From a checkpoint of a small image captioner.
Model: 4.91M parameters, 40-pixel images, encoder arch resnet_bottleneck, encoder activation silu, encoder widths [128, 224, 384], decoder layers 7, decoder activation relu.
Training: muon at rate 0.003, 14300 steps, batches of 128.
Rows from block 14 of the image encoder, named by matrix and row number. Each number is 128 + 32 x the weight over its row's rms, rounded and kept within 0 to 255. All counts start at 0. After the name is the row's rms in percent of the matrix's.
# convs1: 3x3 conv (encoder.blocks.14.convs.1.weight, 96x96x3x3), inputs 84-95, a 3x3 kernel for each
convs1.15 101 [141 154 130 145 177 128 114 127 121 135 117 141 101 130 132 115 127 140 127 103 127 131 112 131  98 122 121 108  73 102 137 125 140 123 105  96  88 114 160 101  93 103 114 106 139  86  99 137 108 140 126  78  80  73 103 107  98 105 113 130 129 121 128 159 182 205 167 186 187 174 200 169 170 130 184 126 109 167 163 158 197 114 109  95 146 123 122 163 145 165 194 210 208 171 243 171 164 178 149 115 122 153 120 144 172 118 122 116]
convs1.16 101 [154 120 120 147  96  95 197 149 145 130 203 170  94 167 117  96 125  63 104 106 112 153 126 142 181 137 159 129 107  85 138 127 125 138 130 138  81 119  94 122 155 127 104 141 104  58  88 118  79 132 103  60  99  84 204 167 155 136 155 124 126 156 115  83  82  78 131 132 122  82  76  87 133 120 106 137 160 153  94 109  99 104  77  87 124  78  76 127 107  98  99  85 112  97 103 124  77 137  85 129 197 201  92 164 128 113 202 173]
convs1.17 099 [172 163  93 149 150 127 139 116 112 192 190 105 112 192  90  98 190  43 120 139 115 156 153 148 123 108  91 140 147 103 162 140 121 155 128 131 131 126 131  87  93 136 130 154 178 121 151  82 110  98  81 118 101  68 127 151 109 139 179 172 154 187 169 125 124 103 143 133 108 135 142 110 186 131 164 141  90  95 154 145 121 116 150 188 131 124 161 135 123 120 103 142 119 119  95  98  98 131 105 186 150  90  91 130  73  78 131  16]
convs1.18 100 [121 124 111 122 119  94 161 138 109 109  97 125 129 118 131 124  87 136 158 152 158 131 137 139 171 185 171  83 102  91 145 168 117 147 136 106 135 138 162  82 115 104  95  98  87  56  64  78 140 121 102 154 120 118 100 114 137 129 128 144 179 178 187 116 101  86 139 164 122 121 129  91  98 148 134  94 125 121 131 160 135 123 115 154 112 109 129 122 122 127 130 139 135 145 180 145 132 143 117 175 113  99 146 104 124 160 163 222]
convs1.19 105 [144 110  57 140 110  64 138  95  72  32  90 145  73 127 174 116 132 198 164 151 154 162 159 165 110  89  93 157 140 113 157 153 117 135 128 120 149 126 126 142 108 126 163 131 120  88 124 160 114 147 190 114 200 255 104 106  62 128 154 123 120 138 135 151 107  76 140 127 104 111 131 138 179 125 120 160 126 138 186 136 148 144 115 169 135 122 172 146 124 147 139 135 122 115 135 113  87 124 125 112  82 126 169 115  93 159 122 123]
convs1.20 091 [123 177 174 134 198 155 139 137 125 168 142 110 129 110 119 115  78 122 150 115 153  91 114 127 105 140 143  86 128 131 122 142 163 144  98 134 110 157 143 108 114  71 127 130  73  79 115 155 127 117 184 140  94 117  56  45  95  87 174 133  90 170 127 113  95 149 126  99 124  92  66 114 134 100 102  94  85 149 106  86 155 137 101 128 150  94 110 108 115 120  99 127 131  95 139 155 135 155 125 166  95  36 132 142 158  89 111  64]
convs1.21 105 [106 105 101  91 114 126  87 116 136 153 170 169 110 141 129  53  97  82 134 137 135 118 128 138 125 136 109 131 115 115 142  96 100 135  72 100 170 134 108 174 142 121 169 141 124 126 133 126 120 141  98 124 157 162  42  62  38  85 111 128  79  70 100 163 171 116 190 186 144 179 160 165 108 123 132 113 120 135 125 122 101 128 127 148 111 114 104 109 116  62 124 156 148 134 157 169  80 114 136  82  86  55 129 144  89 139 152  59]
convs1.22 095 [ 98  89  90 118 128 176 144 173 181 222 209 173 103  93 123 105 120 109 113 105 118 151 163 135 117 149 136 108 127  80 137 131 126 113 101 110 111  81 128 141 119 173 171 164 201 127 108 121 120 118 110  94 101  75 167 173 156 116 128 136 129 125 142  86 105 100 114 152  92 114 116  85 136 158 144 134 133 136 148 147 170 151 131 108 142 115  98 118 124  90 113 108  98 125 114 124  94 111 117 105 149 165 132 101  63 220 115  75]
convs1.23 099 [133 161 160 106 141 135  75  89  84  33  57  95  96 150 139 110 140 121 179 176 190 136 122 139 114 108 140 100 135 134 125 147 147 140 153 148 125 141 149 136 141 148 113 100 116 160 151 171 146 157 150 170 154 168 108 106 103 121 101 100 112  57  85 115 128 164  98 138 174 158 195 191 142 128 144 148 112 130 182 170 153 124 104 109 138 155 160 118 114 134 106 123 103 156 175 127 155 149 147 111 129  85  93 137 101  79 112  64]
convs1.24 103 [ 73  73 104  84 122 122 123 129 131 116 119 128 102 120 136 153 156 140 102 150  77 146 197  98 130 139  86 107 144 130 128 131 112  99 101  98 140 161 164 101 115 120 139 149 165  53 112 113 177 245 217  97 170 138  98 118 125  82 119  66 137 172 107  80  98  98 120 116 154 110 132 149 170 182 164 168 132 133 170 158 160 181 132 120 144  96  94 148  77  86 117 121 153 122 167 138 138 181 108 102 151 144 104 142 133 177 146 137]
convs1.25 100 [184 177 209 157 118 172 169 124 167 153 136 158 172 115 118 108 101 111 155 186 148 163 189 183 182 178 197 109  97  99 115  99  98  91  82  89  94 115 136  86 118 126 163 172 118  95  85  97 122 143 124 115 105 100 121 155 140 174 156 146 137 118 127 140 141 124 134 116 109 131 133 147  86 145 118  72 118 116  98 150 144 157 143 174 176 161 171 220 246 241 109 122 132 103 116 131  76  69  83 149 175 117 134 164  44  60  94  56]
convs1.26 104 [ 72  73  93 131 101  88 134 104 111 121 163 138 139 134  56 121 131  31 133 134 156 140 132 164 117 121 143 144  98 104 124  74 116 146 128 139 151 137  85 141 142  95 178 126 124 160 106 155 157  90 144 138  89  99  78 158 194  92 157 187 110 151 132 140 101  82 136 129  94 155 133 101 143  99 173 175 152 178 144  95 138 136 117 155 124 112 150 120 120 170 130 124 141 122 131 187 148 161 160 176 168  70 137 175  57 114 124  42]
convs1.27 100 [ 67 115  95 123 141 101 154 120 106 160 148  99 113 114 123 124 131 150  74 140 124 131 154 121  88 100  74  67 142 114  75 125  94 126 168 134 172 150 122 217 140 142 211 184 203 142 197 144 130 161 124  99 105 103  55 117  93  87 111 107  96 134 116 130 153 136 116 170 122 111 132  80 157 166 172 163  81 125 141 114 158 105  82  98 125 100 151 139 114 160 138 159 128 122 151 113  87 137 121 214 176 150 176 181 122  86  46  55]
convs1.28 101 [ 93 118 142 145 176 162 125 114 145 133  98 112 135 124 137 128 112 133 103 146 110 107 145  89  81 105  79 168 150 189 153  99 140 172 141 153  82 101 116  89 114 100 107 141 133 104  83  87 121 124 113  98 113  89  67  76  67 132 109 117  89  90 122 136 130 149 156 144 133 193 186 182 105 123 157  92  94 118 125 146 173 119 138 155 122 122 107 117 128 151 111 123 111 141 145 128 130 148 117 164 108 108 111 121 110 165  92 100]
convs1.29 100 [107 134 149 104 113 142 136 162 207 131 119 194 123 104 172 104 124 218 172 121 131 137 141 112 101 104 114 152 196 208 123 167 168  88 112 132 137 147 154  94  67  49 106  91  68 178 157 134 187 163 143 173 179 159 131 149 129 118  86 102 223 151 196 138 144 148 125 122 131 151 112 123 121 104  84 103 121 148  82 112 119  81  99 113 102 167 115 111 152 171 102 101 111 114 117 123 128 114 110 150  98 127 124  96 145  79  73 136]
convs1.30 100 [132 135 119 113 116 120 124 140 147 128 114  68 131 133 123 114 108  82  82  92  64  64  86 114 102 151 176 161 155 156 127 157 147 125 100 136 138 157 144 115 136 112  85 108 120 114 123 114 121 113 141 126 136 148 151 191 168 153 192 144 147 210 120 181 215 201 130 126  96 114 112 118 189 148 185 114  87 113  98  64 100 142 149 122 102 131 112 102  80 112  78 120 117 120 167 147 158 200 185 101 148 106 113 117  87 110 110  91]
convs1.31 101 [130  96  43 162 114  85 124 118 105 144 162 104 144 132  43  73  76   2 137 140  51 116 136  99  92  83 104 193 140 142 159 159 151 118 159 117  88 147 146 124 119 124 128 103 123 169 143 164 162 147 136 103  86  97 176 148 140 136 105 174 138 151 174 105 122  94 112 120  88  98 106  88 143 110 135 149  92  48 198 131 107 138 128  77 113 118 109 114 131  96 155 168 163 142 141 151 134 134 122 143 123 137 148 163 120 135  99  42]
convs1.32 104 [ 89  95  90 146 131 133 133 154 157 164 134 106 152 133  58 122 120  75 153 100  96 117  65  92 147  98  91  92 102 118  89 102 114  88 109 143  96 129  69  93 139 100  88 129 101 150 141 205  97  76 155 176 134 203 104 103 106 142 139 131 127 132 121 155 154 158 136 125 150 146 121 153 208 141  99 169  81  49 200  75  42 154 144 133 111 113  97 128  94  66 128 130 122 110 104 116 130 106  87 112  80  65 157 152 130 142 138 155]
convs1.33 103 [164 148 105 135 127 128 130 124 141 117 158 159 140 138 129 148 154 113 130 107 115 145 118 121 165 105 167 152 145 136 160 125 127 143 147 134 123 123 102 104 158 159 180 249 255 100 118 127 150 143 110 129 118 102  77 110  72 110 102 105  84  89  85 132 100 130 112  79  82  89  58  68  72 104 119 106 100 136 160 135 212  98 118 134 132 122 125 165 151 163  96  85  93 102 100 117 104 107 103 130 103 186 104 112 147 111 144 144]
convs1.34 095 [132 122 128 126 160 151  98 115 123 141 110  97 136 105 110 128  95  99 145 138 126 170 136 122 126  92  81 175 175 156 139 151 185 141 198 169 153 196 240 131 128 203 103 117 185 134 129 137 115 157 144 139 164 140 139 120 107  94  54  81 101  34  45 126 112  85 121 110  73  95  81  85 103 112 132 145  99  99 169 104  87 109  84 130 128 141 142 149 135 120  91  61  85 107 114 142 136 136 154 149 128 111 103 128 108 167 215 194]
convs1.35 103 [130 118 130 148 145 144 180 179 169 111 143 114 115 164 121  85 137  92 130 110 121 134  94 116 164 126 157 126 125 119 120 143 104 106 118  98 119 135  97 116 109 110 135 119 115 136 130 186 136 150 184 134 154 168 116 136 186 134 174 160 119 165 134 142 118 123 113  96 115  84  62 107 130 146 132 198 171 154 218 199 172 131 118  85 144 129  63 162 149 103 141 133 118 107 127  83  41  65  49 135 106  31 112 105  71 113 121 100]
convs1.36 101 [175 157 153 137 161 151 125 110  99 185 150 134 149 148 134 158 158 155 134 155  92 153 118  79 123 114  78 156 145 199 153 192 183 150 158 152 140 163 135 133 130 124 165 166 137 117  80 130 109 107 108 112  99 111 142 136 125 130 140 137 158 138 152 110 118 166 163 159 173 142 140 143 158 155 153 140 109 148 151 130 116 152 123 146 181 149 151 155 128 134 155 139 112 156 131  96 181 149 119 179 122 134 132  84 118 178 148 236]
convs1.37 101 [131 152 151 104 158 168 103 117 124 175  72  99 168 112 157 142 123  97 127 102  94  85 105 116 119 102 104 102 122 117 166 147 147 199 172 164  70  55  97 119 128 162 158 157 147  71  82 101  93  72 123 122 101 129 148 158 151 155 148 141 139 144 112 131 104 109 119 115 101 127 112 112  46  62  28 112 144 104 106 115  80  82  57 102 139 150 154 127 107 124 136 169 124 158 184 123 127 172 126 195 146 130 122 148 123  60 128 144]
convs1.38 101 [104 125 138 135 126 148 145 121 137 205 165 189 172 140 132 109  66  87 103 131 150 129 131 169 213 197 170 151 135 173  99 132 166  94 130 173 113 126 137 103 117 125  95  93  82 130 101  94 179 141 124 194 193 192 104 130 113 107 121  75 132  98  86 170 172 123 187 206 156 171 164 116  84 107 128 100 117 128 107 102  75 146 154 145 141 146 142 155 133 102 163 127 118 132 132  96 125 120 105  92 109  70 131 124  46 154 152 114]
convs1.39 102 [130  96 112 128  92  94 166 129 140 139 162 128 151 153 126 175 123  76 107 137 104 148 173 152 107 110 109 172 178 169 127 134 145 167 131 144 148 125 108 155 108 149 171  92 141 101  89 101 129 103 146 167 126 139 134 118 130 106 105 165 155 131 132 167 147 187 150 161 201 113 161 169 164 178 190 171  82 171 168 119 135  88 124  99 114 162 149 152 184 143 108 156 148 139 152 172 164 119 120 126 181 190 108  96  79 133 148 131]
convs1.40 099 [145 169 111 136 140  88 153 135  83 133 160 125 126 176 147 140 202 152 133 165 132 117 119 113 112 164 139 118  93 108 140 132 140 169 188 169 131 144 133 128 137 122 218 136  89  91 114 124 174 182 174 167 189 154 106  82  95 135 154 154 101 163 146  91 123 113  91 122 122 214 171  96  97 150 156  86 105 101 175 126  59 115 159 142 127 171  96 106 165  41 141 142 144 164 152 161 170 157 140 149 108  90 100 115 165  78 117 155]
convs1.41 102 [ 62  59 100 125 123 148 167 154 147  80 104 143 110 111 119 118 176 187 113 138 168 109 133 123  77  85  42 104 137 121 109 160 131 136 145 145 101  71  93 139 122 159 152 121 181 165 159 140 123 143  91 112 135 103  81  80 114 131 166 124 140 134 108 107  94  97 118  90 105 116  87 122 189 107 199 153 102 205 161 111 197 142 148 144 122 155 167 115 141 140 107 145  97  86 114  49  76  64  41  98 100 121 117 121 130 105 138 211]
convs1.42 101 [188 188 194 119 128 117 121 137  84 145 142  71 183 181  77 212 186  87  80 112  91 124 115  99 173 190 141 122 110  56 135 127  85 100  92  99 107 122  53  66 126  65  98 146  89 113 125 146 151 152 140 116 125 128 130 116 160 101 113 133  88 135 142 163 153 139 103 123 127 136 125 117 108 117 100  83 114  81  82 122  54  91 122  88 103 165 117  76 128  88 116 142  89 124 175 128 105 124  91 169 175 113 138  99  59 185 153  74]
convs1.43 098 [125 101 140 118  99 145 120 116 152  62 133 137 108 134 144 120 148 120 111 133 168 131 147 167  88  76  81 119 101 117 144 112  97 139 141 163 133 144 180 107 156 195 131 188 177 128 112  99 122  96  70 115 112  67 103 117 137 143 139 145  96  91  95  99 107 163 144 154 176 139 143 174 152 128 133  89 106 131  72 100 136 114 116 148 163 167 189 137 125 152  96  79 110 128 125 134 148 142 156 127 125 101  90 124  82 197 131  47]
convs1.44 097 [105  97 101 114 112 134  81  97 136 139 120 147 118 122 150 106 124 162 165 160 114 111 141 103  80 116 119 130 115 124 146 119 114 142  92 132 136 152 142 164 109 176 116 115 153  77  90 108 106 142 146  95 121 127 107 154 189  84 165 131  86 158 141  98 110  80 152 133 104 134  95 106  81 154 109 166 228 168 116 163 165 184 132 123 177 134 105 103  65  77 155 188 212 117 117 156  96  91 114 145 134  88 148 132 119 113  92  80]
convs1.45 098 [ 93 105 109 126 128  78 144 109  84 176 182 164 125 135 115 138 176 179 133 140  69 184 133  83 139 101  67 133  90 107 127 101  89  98  93  86 204 149 107 152 113  72 158 117  96 148 167 123 156 147  91 107  80  20 140 121 129 125 105 115 151 127 127  70 103  82 103 123 112 101 110 105 144 116 114 155 135  99 110 106  78 113 154 136 114 141 100 116 124  82 146 143 136 160 132 128 179 162 183 142 173 163  86  73 131  56  69 193]
convs1.46 100 [100 109 103  99 169 122 120 128  96 161 109 152 145 110 150 121 111 158  93  70  82 106  97  70 175 171 141  93 138  89 110 148 124 102 141 131 131 110 111 134 126  88  96 124 120 164 209 208  92 130 149 123 131 123 129 146 144 111 104 127 129 106 125 134 175 170 116 171 148  94 164 140 128 142 110 180 167 131  94  93  38 121  89 125  94  89 129 155 156 165 122 188 117  84 134 138  93 112 117 130  73  43 152 136 146 100 159 161]
convs1.47 097 [135 157 138 143 155 182 105 113 143 106  74  92 180 142 128 165 106 159 127 184 162 115 132  97 119 145  86  99 152 146 101 186 146 128 179 153 112 119  89 135 137 125 118 143 138 109 140 185  87 156 130  96 120 115 125 161 133  94 153  98  89 131 135 138 119 125 133 114 117 119  96 104  66  32  87 108 101 150 127 119 131 119 137  79 105 126 101  89  94  74 133 144 141 124 144 120  96  78  70 125 135 132 124 138 134 135  95  65]
convs1.48 105 [164 136 160  87 113 143 124 143 165  92  88 120 108  93 130  60  76  94  97  69  98 109 115 165 122 122 142 136 111 137 167 147 187 148 159 162  89  96  93 119 127 134 107 124 127  77  68  40  97 104 106  22  47  36 105  86  77 130 141 132 130 147 132 166 119 155 163 136 166 202 175 195 148 133 128 108 134  97 127 160 120 128 111 139 115 100 121 146 152 123 128 146 107 110 123 126 104 111 118  80 105  91 151 164 142  89 100  76]
convs1.49 097 [111 122 207 124  81 184 131 113 138 177 128 152 151 107 149 148 117 147 174 125 176 129  91 149 150 131 154 173 184 175 197 163 154 157 121 157  71 101 107  86  80  84  97 120  74 110 124  92  96 123  70 133 166 118 164 109  62 153 128 116 128 143 137 145 155 108 139 131 143 128 123 120 117 172 123  90 130 114 124 119 115 126 100  91 114  83  82 138 137 142 197 163 139 195  91 120 157 127 107  76  86  58 109 162 109  90 120  90]
convs1.50 095 [ 90  70 109 109 125 127 146 153 136 132 190 215 137 162 165  89  98 132 107 143 143 111 111 160 121 102 141 130 131 191 147 143 186 148 194 228  87 103  97 140 174 163 150 145 136 141 156 175 165 171 172 169 174 192 117 131 151 170 101 151 172 139 174  80  89 121 122 116 131 107 132 119 130 148 150 131 105  99 123 104  89 125 135 137 111 103 112  78  22  19 126 113 105 144 126 105 119 116 109  64 174 158 129 168 181  87  83 132]
convs1.51 097 [105 153 142 129 118 134 148 121 155 171 160 160 154 136 148 108 120 149  98 117 132 137 146 124 113 114 100 162 203 204 108 124 148 133 111 145 150 152 123 134 164 125 127 147 133 137 128 108 120 120  81 117 100  71  74 103  76  96 147  64  82 127  78 151 155 153 170 208 202 176 184 204 153 135  99 129 140 150 145 124 130 123 138 129 165 170 148 167 168 178 131 153 137 151 238 125 117 114  73 220 184 159 212 171 113  92 102  83]
convs1.52 095 [ 93 121 132 141 136 134 117 100 138  96  72  99 107 129 109 136 136 154 201 203 203 165 166 192 178 163 127 124 152 171 100 136 131 111 118 149 119 133 104 150 142 161 104 129 114 161  96 121 108 125 110 106  87  84 110  83 114 122 122  86 158 131 172 127 149 169 108 128 178 109 105 132  80 112  64 129 138 117 172 181 148 158 154 133 145 176 196 113 117 159 137 139 151 103 166 113 120 140 166 100 165 176  62  77 140  94  86 165]
convs1.53 096 [165 149 102 148 175 119 121 152 115 152 126 141 150 164 118 124 131  66  73  92  67 108 102  91  88 115 124 172 196 210 176 179 198 177 160 183 143 127 113 126 101 113 141 131 186 158 150 154 132 153 148 132 156 159  86 143 137 121 168 143 114 144 115 161 181 154 154 155 120 228 212 190 168 132  97 128  79  52 125 117 144 135 150 119 121 109  98 156 127  85 126 143 154 166 138 146 150 141 167  35  63  92  82 104  99  67  89  23]
convs1.54 098 [107 111 135 114 154 137 165 163 134 111 138 168 120 102 140 138 131 158  99  90 163  88 120 145 126 103 120 108 120 121 140  97 108 125 131 128 114 164 174 137 184 201 149 171 177 178 155 212 165 113 134 150 123 118  70 144 132 103  93 128 194 154 123 119  95 144  81  89 130  54  64 100  90 129 113  81 155 119  92 112 134  78  84 100  90 142 139 107 123 131 105 136 158 140 115 133 148 132 143  77 112 154  83  71 111 106  78 151]
convs1.55 100 [220 179 181 137 113 139 153 122 149  92 141 138 120 141 111 142 153 110 184 115 113 178 103 116 207 176 152 105 140 122 112 131 130  83 121 114 152 135 122 177 155 100 138 134  91  72 109  83  93 110 170  66 151 151 120 140 147 134 115 119 133 132 106 127 134 129 115 139 145  86 111 131 172 151 160 155 111 115 200 169 153 135  91  81 167 122 130 242 172 182 156 159 134 177 146 143 160 150 161 117 110 174  97  91 153  43  54 128]
convs1.56 103 [116 132 112 142 148 145 139 174 156  60  94  98  81 163 142 103 165 134 147 164 108 153 154 113 145 121  98 146 112 144 156 169 152 139 149 131  66  94 137  89 139 137  66 111 119 207 145 122 140 126 134 120 120 122  91 132 139  89 122 104 137 196 148 182 120 106 154  90  88 133  71  94 113 136 139 130 148 145 126 129 163  72  99 139 125 135 140 113 134 121 123  94 106 118  97  93 101  91 129  78 154 147  67 132 144  52 143 159]
convs1.57 106 [139 151 155  80  97 109 134 183 183 101 104 110 139 135 125 115 138 105 104 107  58 113 122 112 143 165 166 119 127 108 143 161 141 140 159 136 138 127 154 100 127 155  80 116 116 117 117 123 139 167 149 114 127 140 166 162 162 132 152 115 146 199 144  91  94 124  77  95 116  87  62  77 156 187 206 121 133 146  65 100 106 130 105  99  96 117 109 116 130 122 147 140 162 149 154 149 137 153 124  83 144 167  94 134 135 100 151 160]
convs1.58 102 [107 124 120 151 136 151 133 142 157 142 123 249 129  64 202 161  77 192 161 180 150 132 169 141 130 118 112 126 141  87 118 147  90  56 137 118 108 120 102 150 163 127 124 139 117 130 141 135 116 121 113 109 116 101 106 126  57 146 128  95  81  79  66 152 140 102 143 130 109  94  71  45 134 119 167 203 135 138 130 116 112 120 101  94  93 111 113  57  57  59 114 117 124 140 114 103 169 143 143 121  41 185 148  55 125 234 125 164]
convs1.59 099 [100 127 120 130 147 120 126 148 147 137 180 149 127 216 155 120 162  74 119  83 121 107 102 116  98 105 110 140 142 139 147 114 120 100  79  85 135 121 123 132 110  96 142 137 124 140 121 114 139 102 111 150 125 136 171 153 177 178 150 172 123  85 124 116  60  78 114  97  97  94  89 105 122 162 160 109 144 150 109 140 132 145 133 121  88 100  91 119 144 136 125 112 133 146 120 144 143 131 134  95 166 154 115 134  92  92  61  10]
convs1.60 101 [113 114 123 134 160 197 144 140 185 233 146 130 140 111 128 160 183 163 148 167 174 164 148 163 150 115 104 142 147 117 118 101 112  86  54  64 130 106 144  94 116 151 110 148 182 113 159 126 119 143 147 180 144 124  79 143 113  82 150 129 107 120 121 108 132 147 116 142 163 129 134 133  75  31  42 158 182 137 114 137 133 123 141 184  71 113 160  98  83  94 161 168 183 135 146 148 123  89 106 255 137 142 174  64  70 114  61  99]
convs1.61 102 [151 149 154 148 162 181 146 153 143 155 128  99  99 102 115  63 125 155  82  94  80  89  98 121  97 125 126 162 121 154 131  80 138 120 105 106  85  77  52 112 116 110 124  99 100 151 142 179 151 165 202 147 137 125 119 132 158 107  96 130 159 115 124  79 110 119 121 141 147 106  97  95 123 139 142 119 137 142 129 107 111 133 141 135 118 104 114 120 111 103 138 140 143 169 185 174 176 164 119  95 164 186  71 121 112  85 135 140]
convs1.62 099 [174 156 171 119 104 155 123 120 151  29  85 141  95 106 130  73 115 118 145 134 113 118 108 117 132 127 137  92  97  86 119 146 119 111 153 130 173 154 124 146 161 116 140 137 126  93 130 120 108 127 107  74 123 123 149 114 104 181  90 139 111  79 122  74  81  95  77 100  94 110 126 125  75  85 130  75 108 127 177 124 121 135 123 159 118 169 206 159 170 178 141 118 103 135 106  95  91 120 105  64  94 174 102 101 135  48  39 117]
convs1.63 102 [ 63 102 124  97 138 158 123 127 142 113 154 195  75 111 135 120 112 155 109 177 116 124 157 145 109 143 120 137 129  97 123 173 130 105 127 121 125 156 150 130 164 163 131 171 159 147 119 137 127 134 144 108 128 162 142 112 188 119 103 154 125 123 162 127  91  70 152 120  76 159 107  62 113  77 113 164 155 179 130 124 174 114 142 117 101 133 113 153 139 119 113  91 129 144 114 133 137 109 120 182 105 171 151  97 162 103 128 122]
convs1.64 100 [ 84  52  33 116 105  88  91 111 109 158 142 174 141 141 140 128  97 146 121 148 125 121 149 133  94  95 107 108 117 136 112 118  93 184 119 110  82  69  73 107 109 112 144 188 199  93 154 182 109 155 156 112 115 116 121 130  76 108 141  84 114 117 131  75  94 111 124 113 117 173 141 143 167 132 154 167 184 214 171 194 212 138 151 140 124 132 138 149 170 162 139 138  96 118 148  92 123 137 123 157  98 200 163  52 138 209 111 148]
convs1.65 097 [142 122 157 143 122 141 120 115 112 174 128  76 171 127  63 177 124  89 141 117 203  62  86 112 112 140 115 147 177 155 146 189 150 112 140 120 113  88 144 112  76 112  85  79  84 161 144 100 173 143 117 142 154 140 128 146 106 134 140 127 159 154 136 119 170 128 142 158 118 133 171 111 136 129 212 121 126 202 113 123 108 133 158 178 144 116 133 133 113 103 128 121 128 132 140 155 120 146 148 165  67  16 193  68  31 156  97  23]
convs1.66 101 [ 95 110  87  55  53  47  64  99 101 127 139 107 141 152 123 123 107 114 134 135 149 110 106 146 129 129 148 124 103  98 115 125 110 119 103 103 183 161 153 149  90 126 157 126 199 149 126 119 149 115 114 133 121 139 148 106 138 117  54  97 140 104 140  90 102  72 124 122  79 121 122 115 137 138 161 133 157 153 117 145 137  92 115  60 121  80  50 120  93  58 130 146 164 125 130 124  95 113 119 150 148 107 141 162 141 106 126 100]
convs1.67 104 [117 142 194 119 125 177 106 109 153 172 140 139 121 135  77  73  76  50 140 162 132 127 119 125 122 103 109 101  72  90 143 192 126 171 182 156 189 151 161 147 144 136 139 150 145 130 152 128 130 191 135 181 195 117 127 137 121 125 187 124 102 138 119 175 129 167 165 149 138 167 173 204 169 201 180  75 132 107  61 102 104 176 192 203 161 194 183 122 146 152 119 132 110 125 180 113 102 127  91 108 122 131 144 169 195 155 122 188]
convs1.68 099 [132 162 167 123 168 150 145 142 140 107 137 178 103 103 105 124 115 116 113 132 186 110 123 172 111 111 160 117  95 119 116 120 108 135 151 153  91 109 114  66  86 110  71  84 128 107  62  87 130  70  62 148 120 143 144 137 136 122 144 133 141 166 201 160 128 143 130 123 112 117 124  93 101 108 134 131 138 134  75  61  77 107 104 131 123 137 127 110 135 110 161 162 119 145 126  89 108 103 112 132 147 160  94 123  98 117 113  80]
convs1.69 099 [117 134 172  92 119 148 158 175 175  72  95 101 129 116 120 121 126  97  94 121  94 119 111  92  85 124 136 134 136 153  92 109 118 130 155 134 123 123 136 121 126 141 136 103 118 119  99  67 136 122 104 102 123 116 146 147 118 112 122 105  69  70  66 118 131 134 132 149 157 159 165 170  38  93 108 116 128 128 134 111 127 142 184 172 101 125 122 131 141 141 126 141 130 121 125 127 155 130 136 148  94  95 172 168 105  50  48  71]
convs1.70 098 [144 138 119 126 110  94 151 128 114 214 176 154 176 202 159 116 150 116  91 158 106 119 139 100 110 138 109 181 159 113 114 115 141 155 171 176 106 121  92 119 130 102 106 102  86 145 168 147 108 123 124 117 147 134  83  89  97 134 107 100 106  80 101  98 128  76  89 130 118 157 178 121 133 104  28 130 146  79 130 149 104 114 130 102 154 114  82 170 166 141  94 121 113 104 117 147 121 126 162 106 165   0  81 236  64  78 188 102]
convs1.71 096 [150 126 157 163 138 135 145 157 139 108 110 110 125 110 112  95 118 125 179 168 173 162 105  94 187 176 178 129 141 178 222 176 200 238 221 197 113 122 129 110 124 134 117 149 153 171 132 120 144  93 141 151 138 179 169 179 152 174 138 126 152 124 115 177 149 133 180 161 127 155 126  93  74 108  98 131 122 109 150 175 159 130 159 128 144 146 136 165 149 114 169 122 119 176 115 136 173 175 190 148 147 141 116 129 143  92 116 116]
convs1.72 102 [140 136 135 121 163 121 163 160 142 152 162 155 137 127 130  85  89  97  93 101  88 122 125 150 108  67  92 167 144 156  96 119 142 111 114 134 140  87  98  93  96 107  57 101 110 123  97 110 154 134 137 201 179 206 183 150 141 114 131 105 146 108 111  95  97  94 130 132 103 118  92  76 143 176 150  96 152 132  66 126 115 129 112  74 161 161 116 130 130 102 100 120 120 128 142 131 146 162 165 155 156 176 142 108 175 126  99 188]
convs1.73 104 [138 139 137 163 129 161 162 164 157 113 169 162 121 186  91  91 147  69 103  94  55 195 137 129 157 107 119 121 159 146 107 146 149 133 150 150 113 136 146 138 157 159 145 177 168 132 124 127 175 195 150 206 155 108 121  99 125 131 170 151  80  92 109  71 110  68 134 142 101 164 164 140 143 143 146 129 135 118 127  94 103 117 127 139 134 116  99 192 184 177 121  96 100 140 154 133 121 109 104 109  96 138 114 106 115 103  73 168]
convs1.74 101 [119 120 119 127 135 115 141 145 115 117  93  68 113 122  87 123 128 163  95  82 101 106 127 111  74 125  76 140 120 112 116 110 127 118 139 158  68 116  90  79 102  89 164 188 172 128 105 111 100 114 105 114 136 170 135 160 124 155 138 104 147  99 110 185 137 152 156  98 105 143 115 123 156 158 188 100  66  96 178 177 197 127 161 178 122 156 161  94 102  91 133 155 141 147 151 119 132 142 116  99 140 114 106 139  87 164 105 101]
convs1.75 101 [135 175 200 110 117 115 169 157 180  78 110 157  73 100 127  65 153 202 110  95  99 104 125 126 106 122  99  90  96  55  95 105  86  87  94 111 125 119 124 121 118 123 127 111 108 117 128 100 111 137 114  98 129  92 195 184 197 141 168 131  94 103 109 113 125  81 103 129 131 111 136 138  95 128 117 114 133 132 144 167 153  99  93  93 151 136 108 179 139  91 131 167 165 132 206 180 117 182 151  76 129 150  95 136 122  90 140 150]
convs1.76 100 [117 104  90 102  95  92 108 108 109 121 113 105 124 125 122  74  98  82 114 100  98 131  89  79 143 128 141 121 142 105  95 107  90  66  87  52  90  86 106 102 104 102 111 110  87 202 177 191 187 158 167 165 139 153 132 139 100 107 117  99 170 148 112 146 138 152 141 114 135 152 133 149 125 146 167 124 127 149 136 124 136 110 111 154 107  77 122 133 132 157 143 157 141 144 109 148 136 120 163  93 135  71  78 160  87  29  85 113]
convs1.77 101 [116 110 127 130 128 129 148 119 149  67  97 107  59 124 153  74 106 200 152 153 125 155 135 123 149 128 136 119 125 121 143 136 145 170 147 172 160 115 155 105 106 110  97 118 103 102  93  52  72  96  60 112 115 113 123 131 165 138 148 209 104 116 203 145 150 166 136 144 158 159 150 130  99  94 130 151 144 142  95 100  96 144 124 117 148 149 134 118  94  93 103 131 125 118 130 124 108 114 128  60  82 127  57  85 187 148 112 189]
convs1.78 099 [ 51  84  87  94 111 144  97  95 121 125 108 117 154 111 139 139 117 200 154 162 145 103 147 153  96 132 111 164 139 149 152 129 140 111  73  76 118 130 155  89  85 125 120 150 133 162 141  97 132 123 117 107 103 119 142 125 117 157 134 152 132 111 143 223 238 238 120  94 102 112  64   0 147 154 132 134 169 149 128 190 143 142 145 113 150 175 150 166 171  94 134 119 117 149 124 134 120 130 142 197 147 138 150 121 115 144 112  72]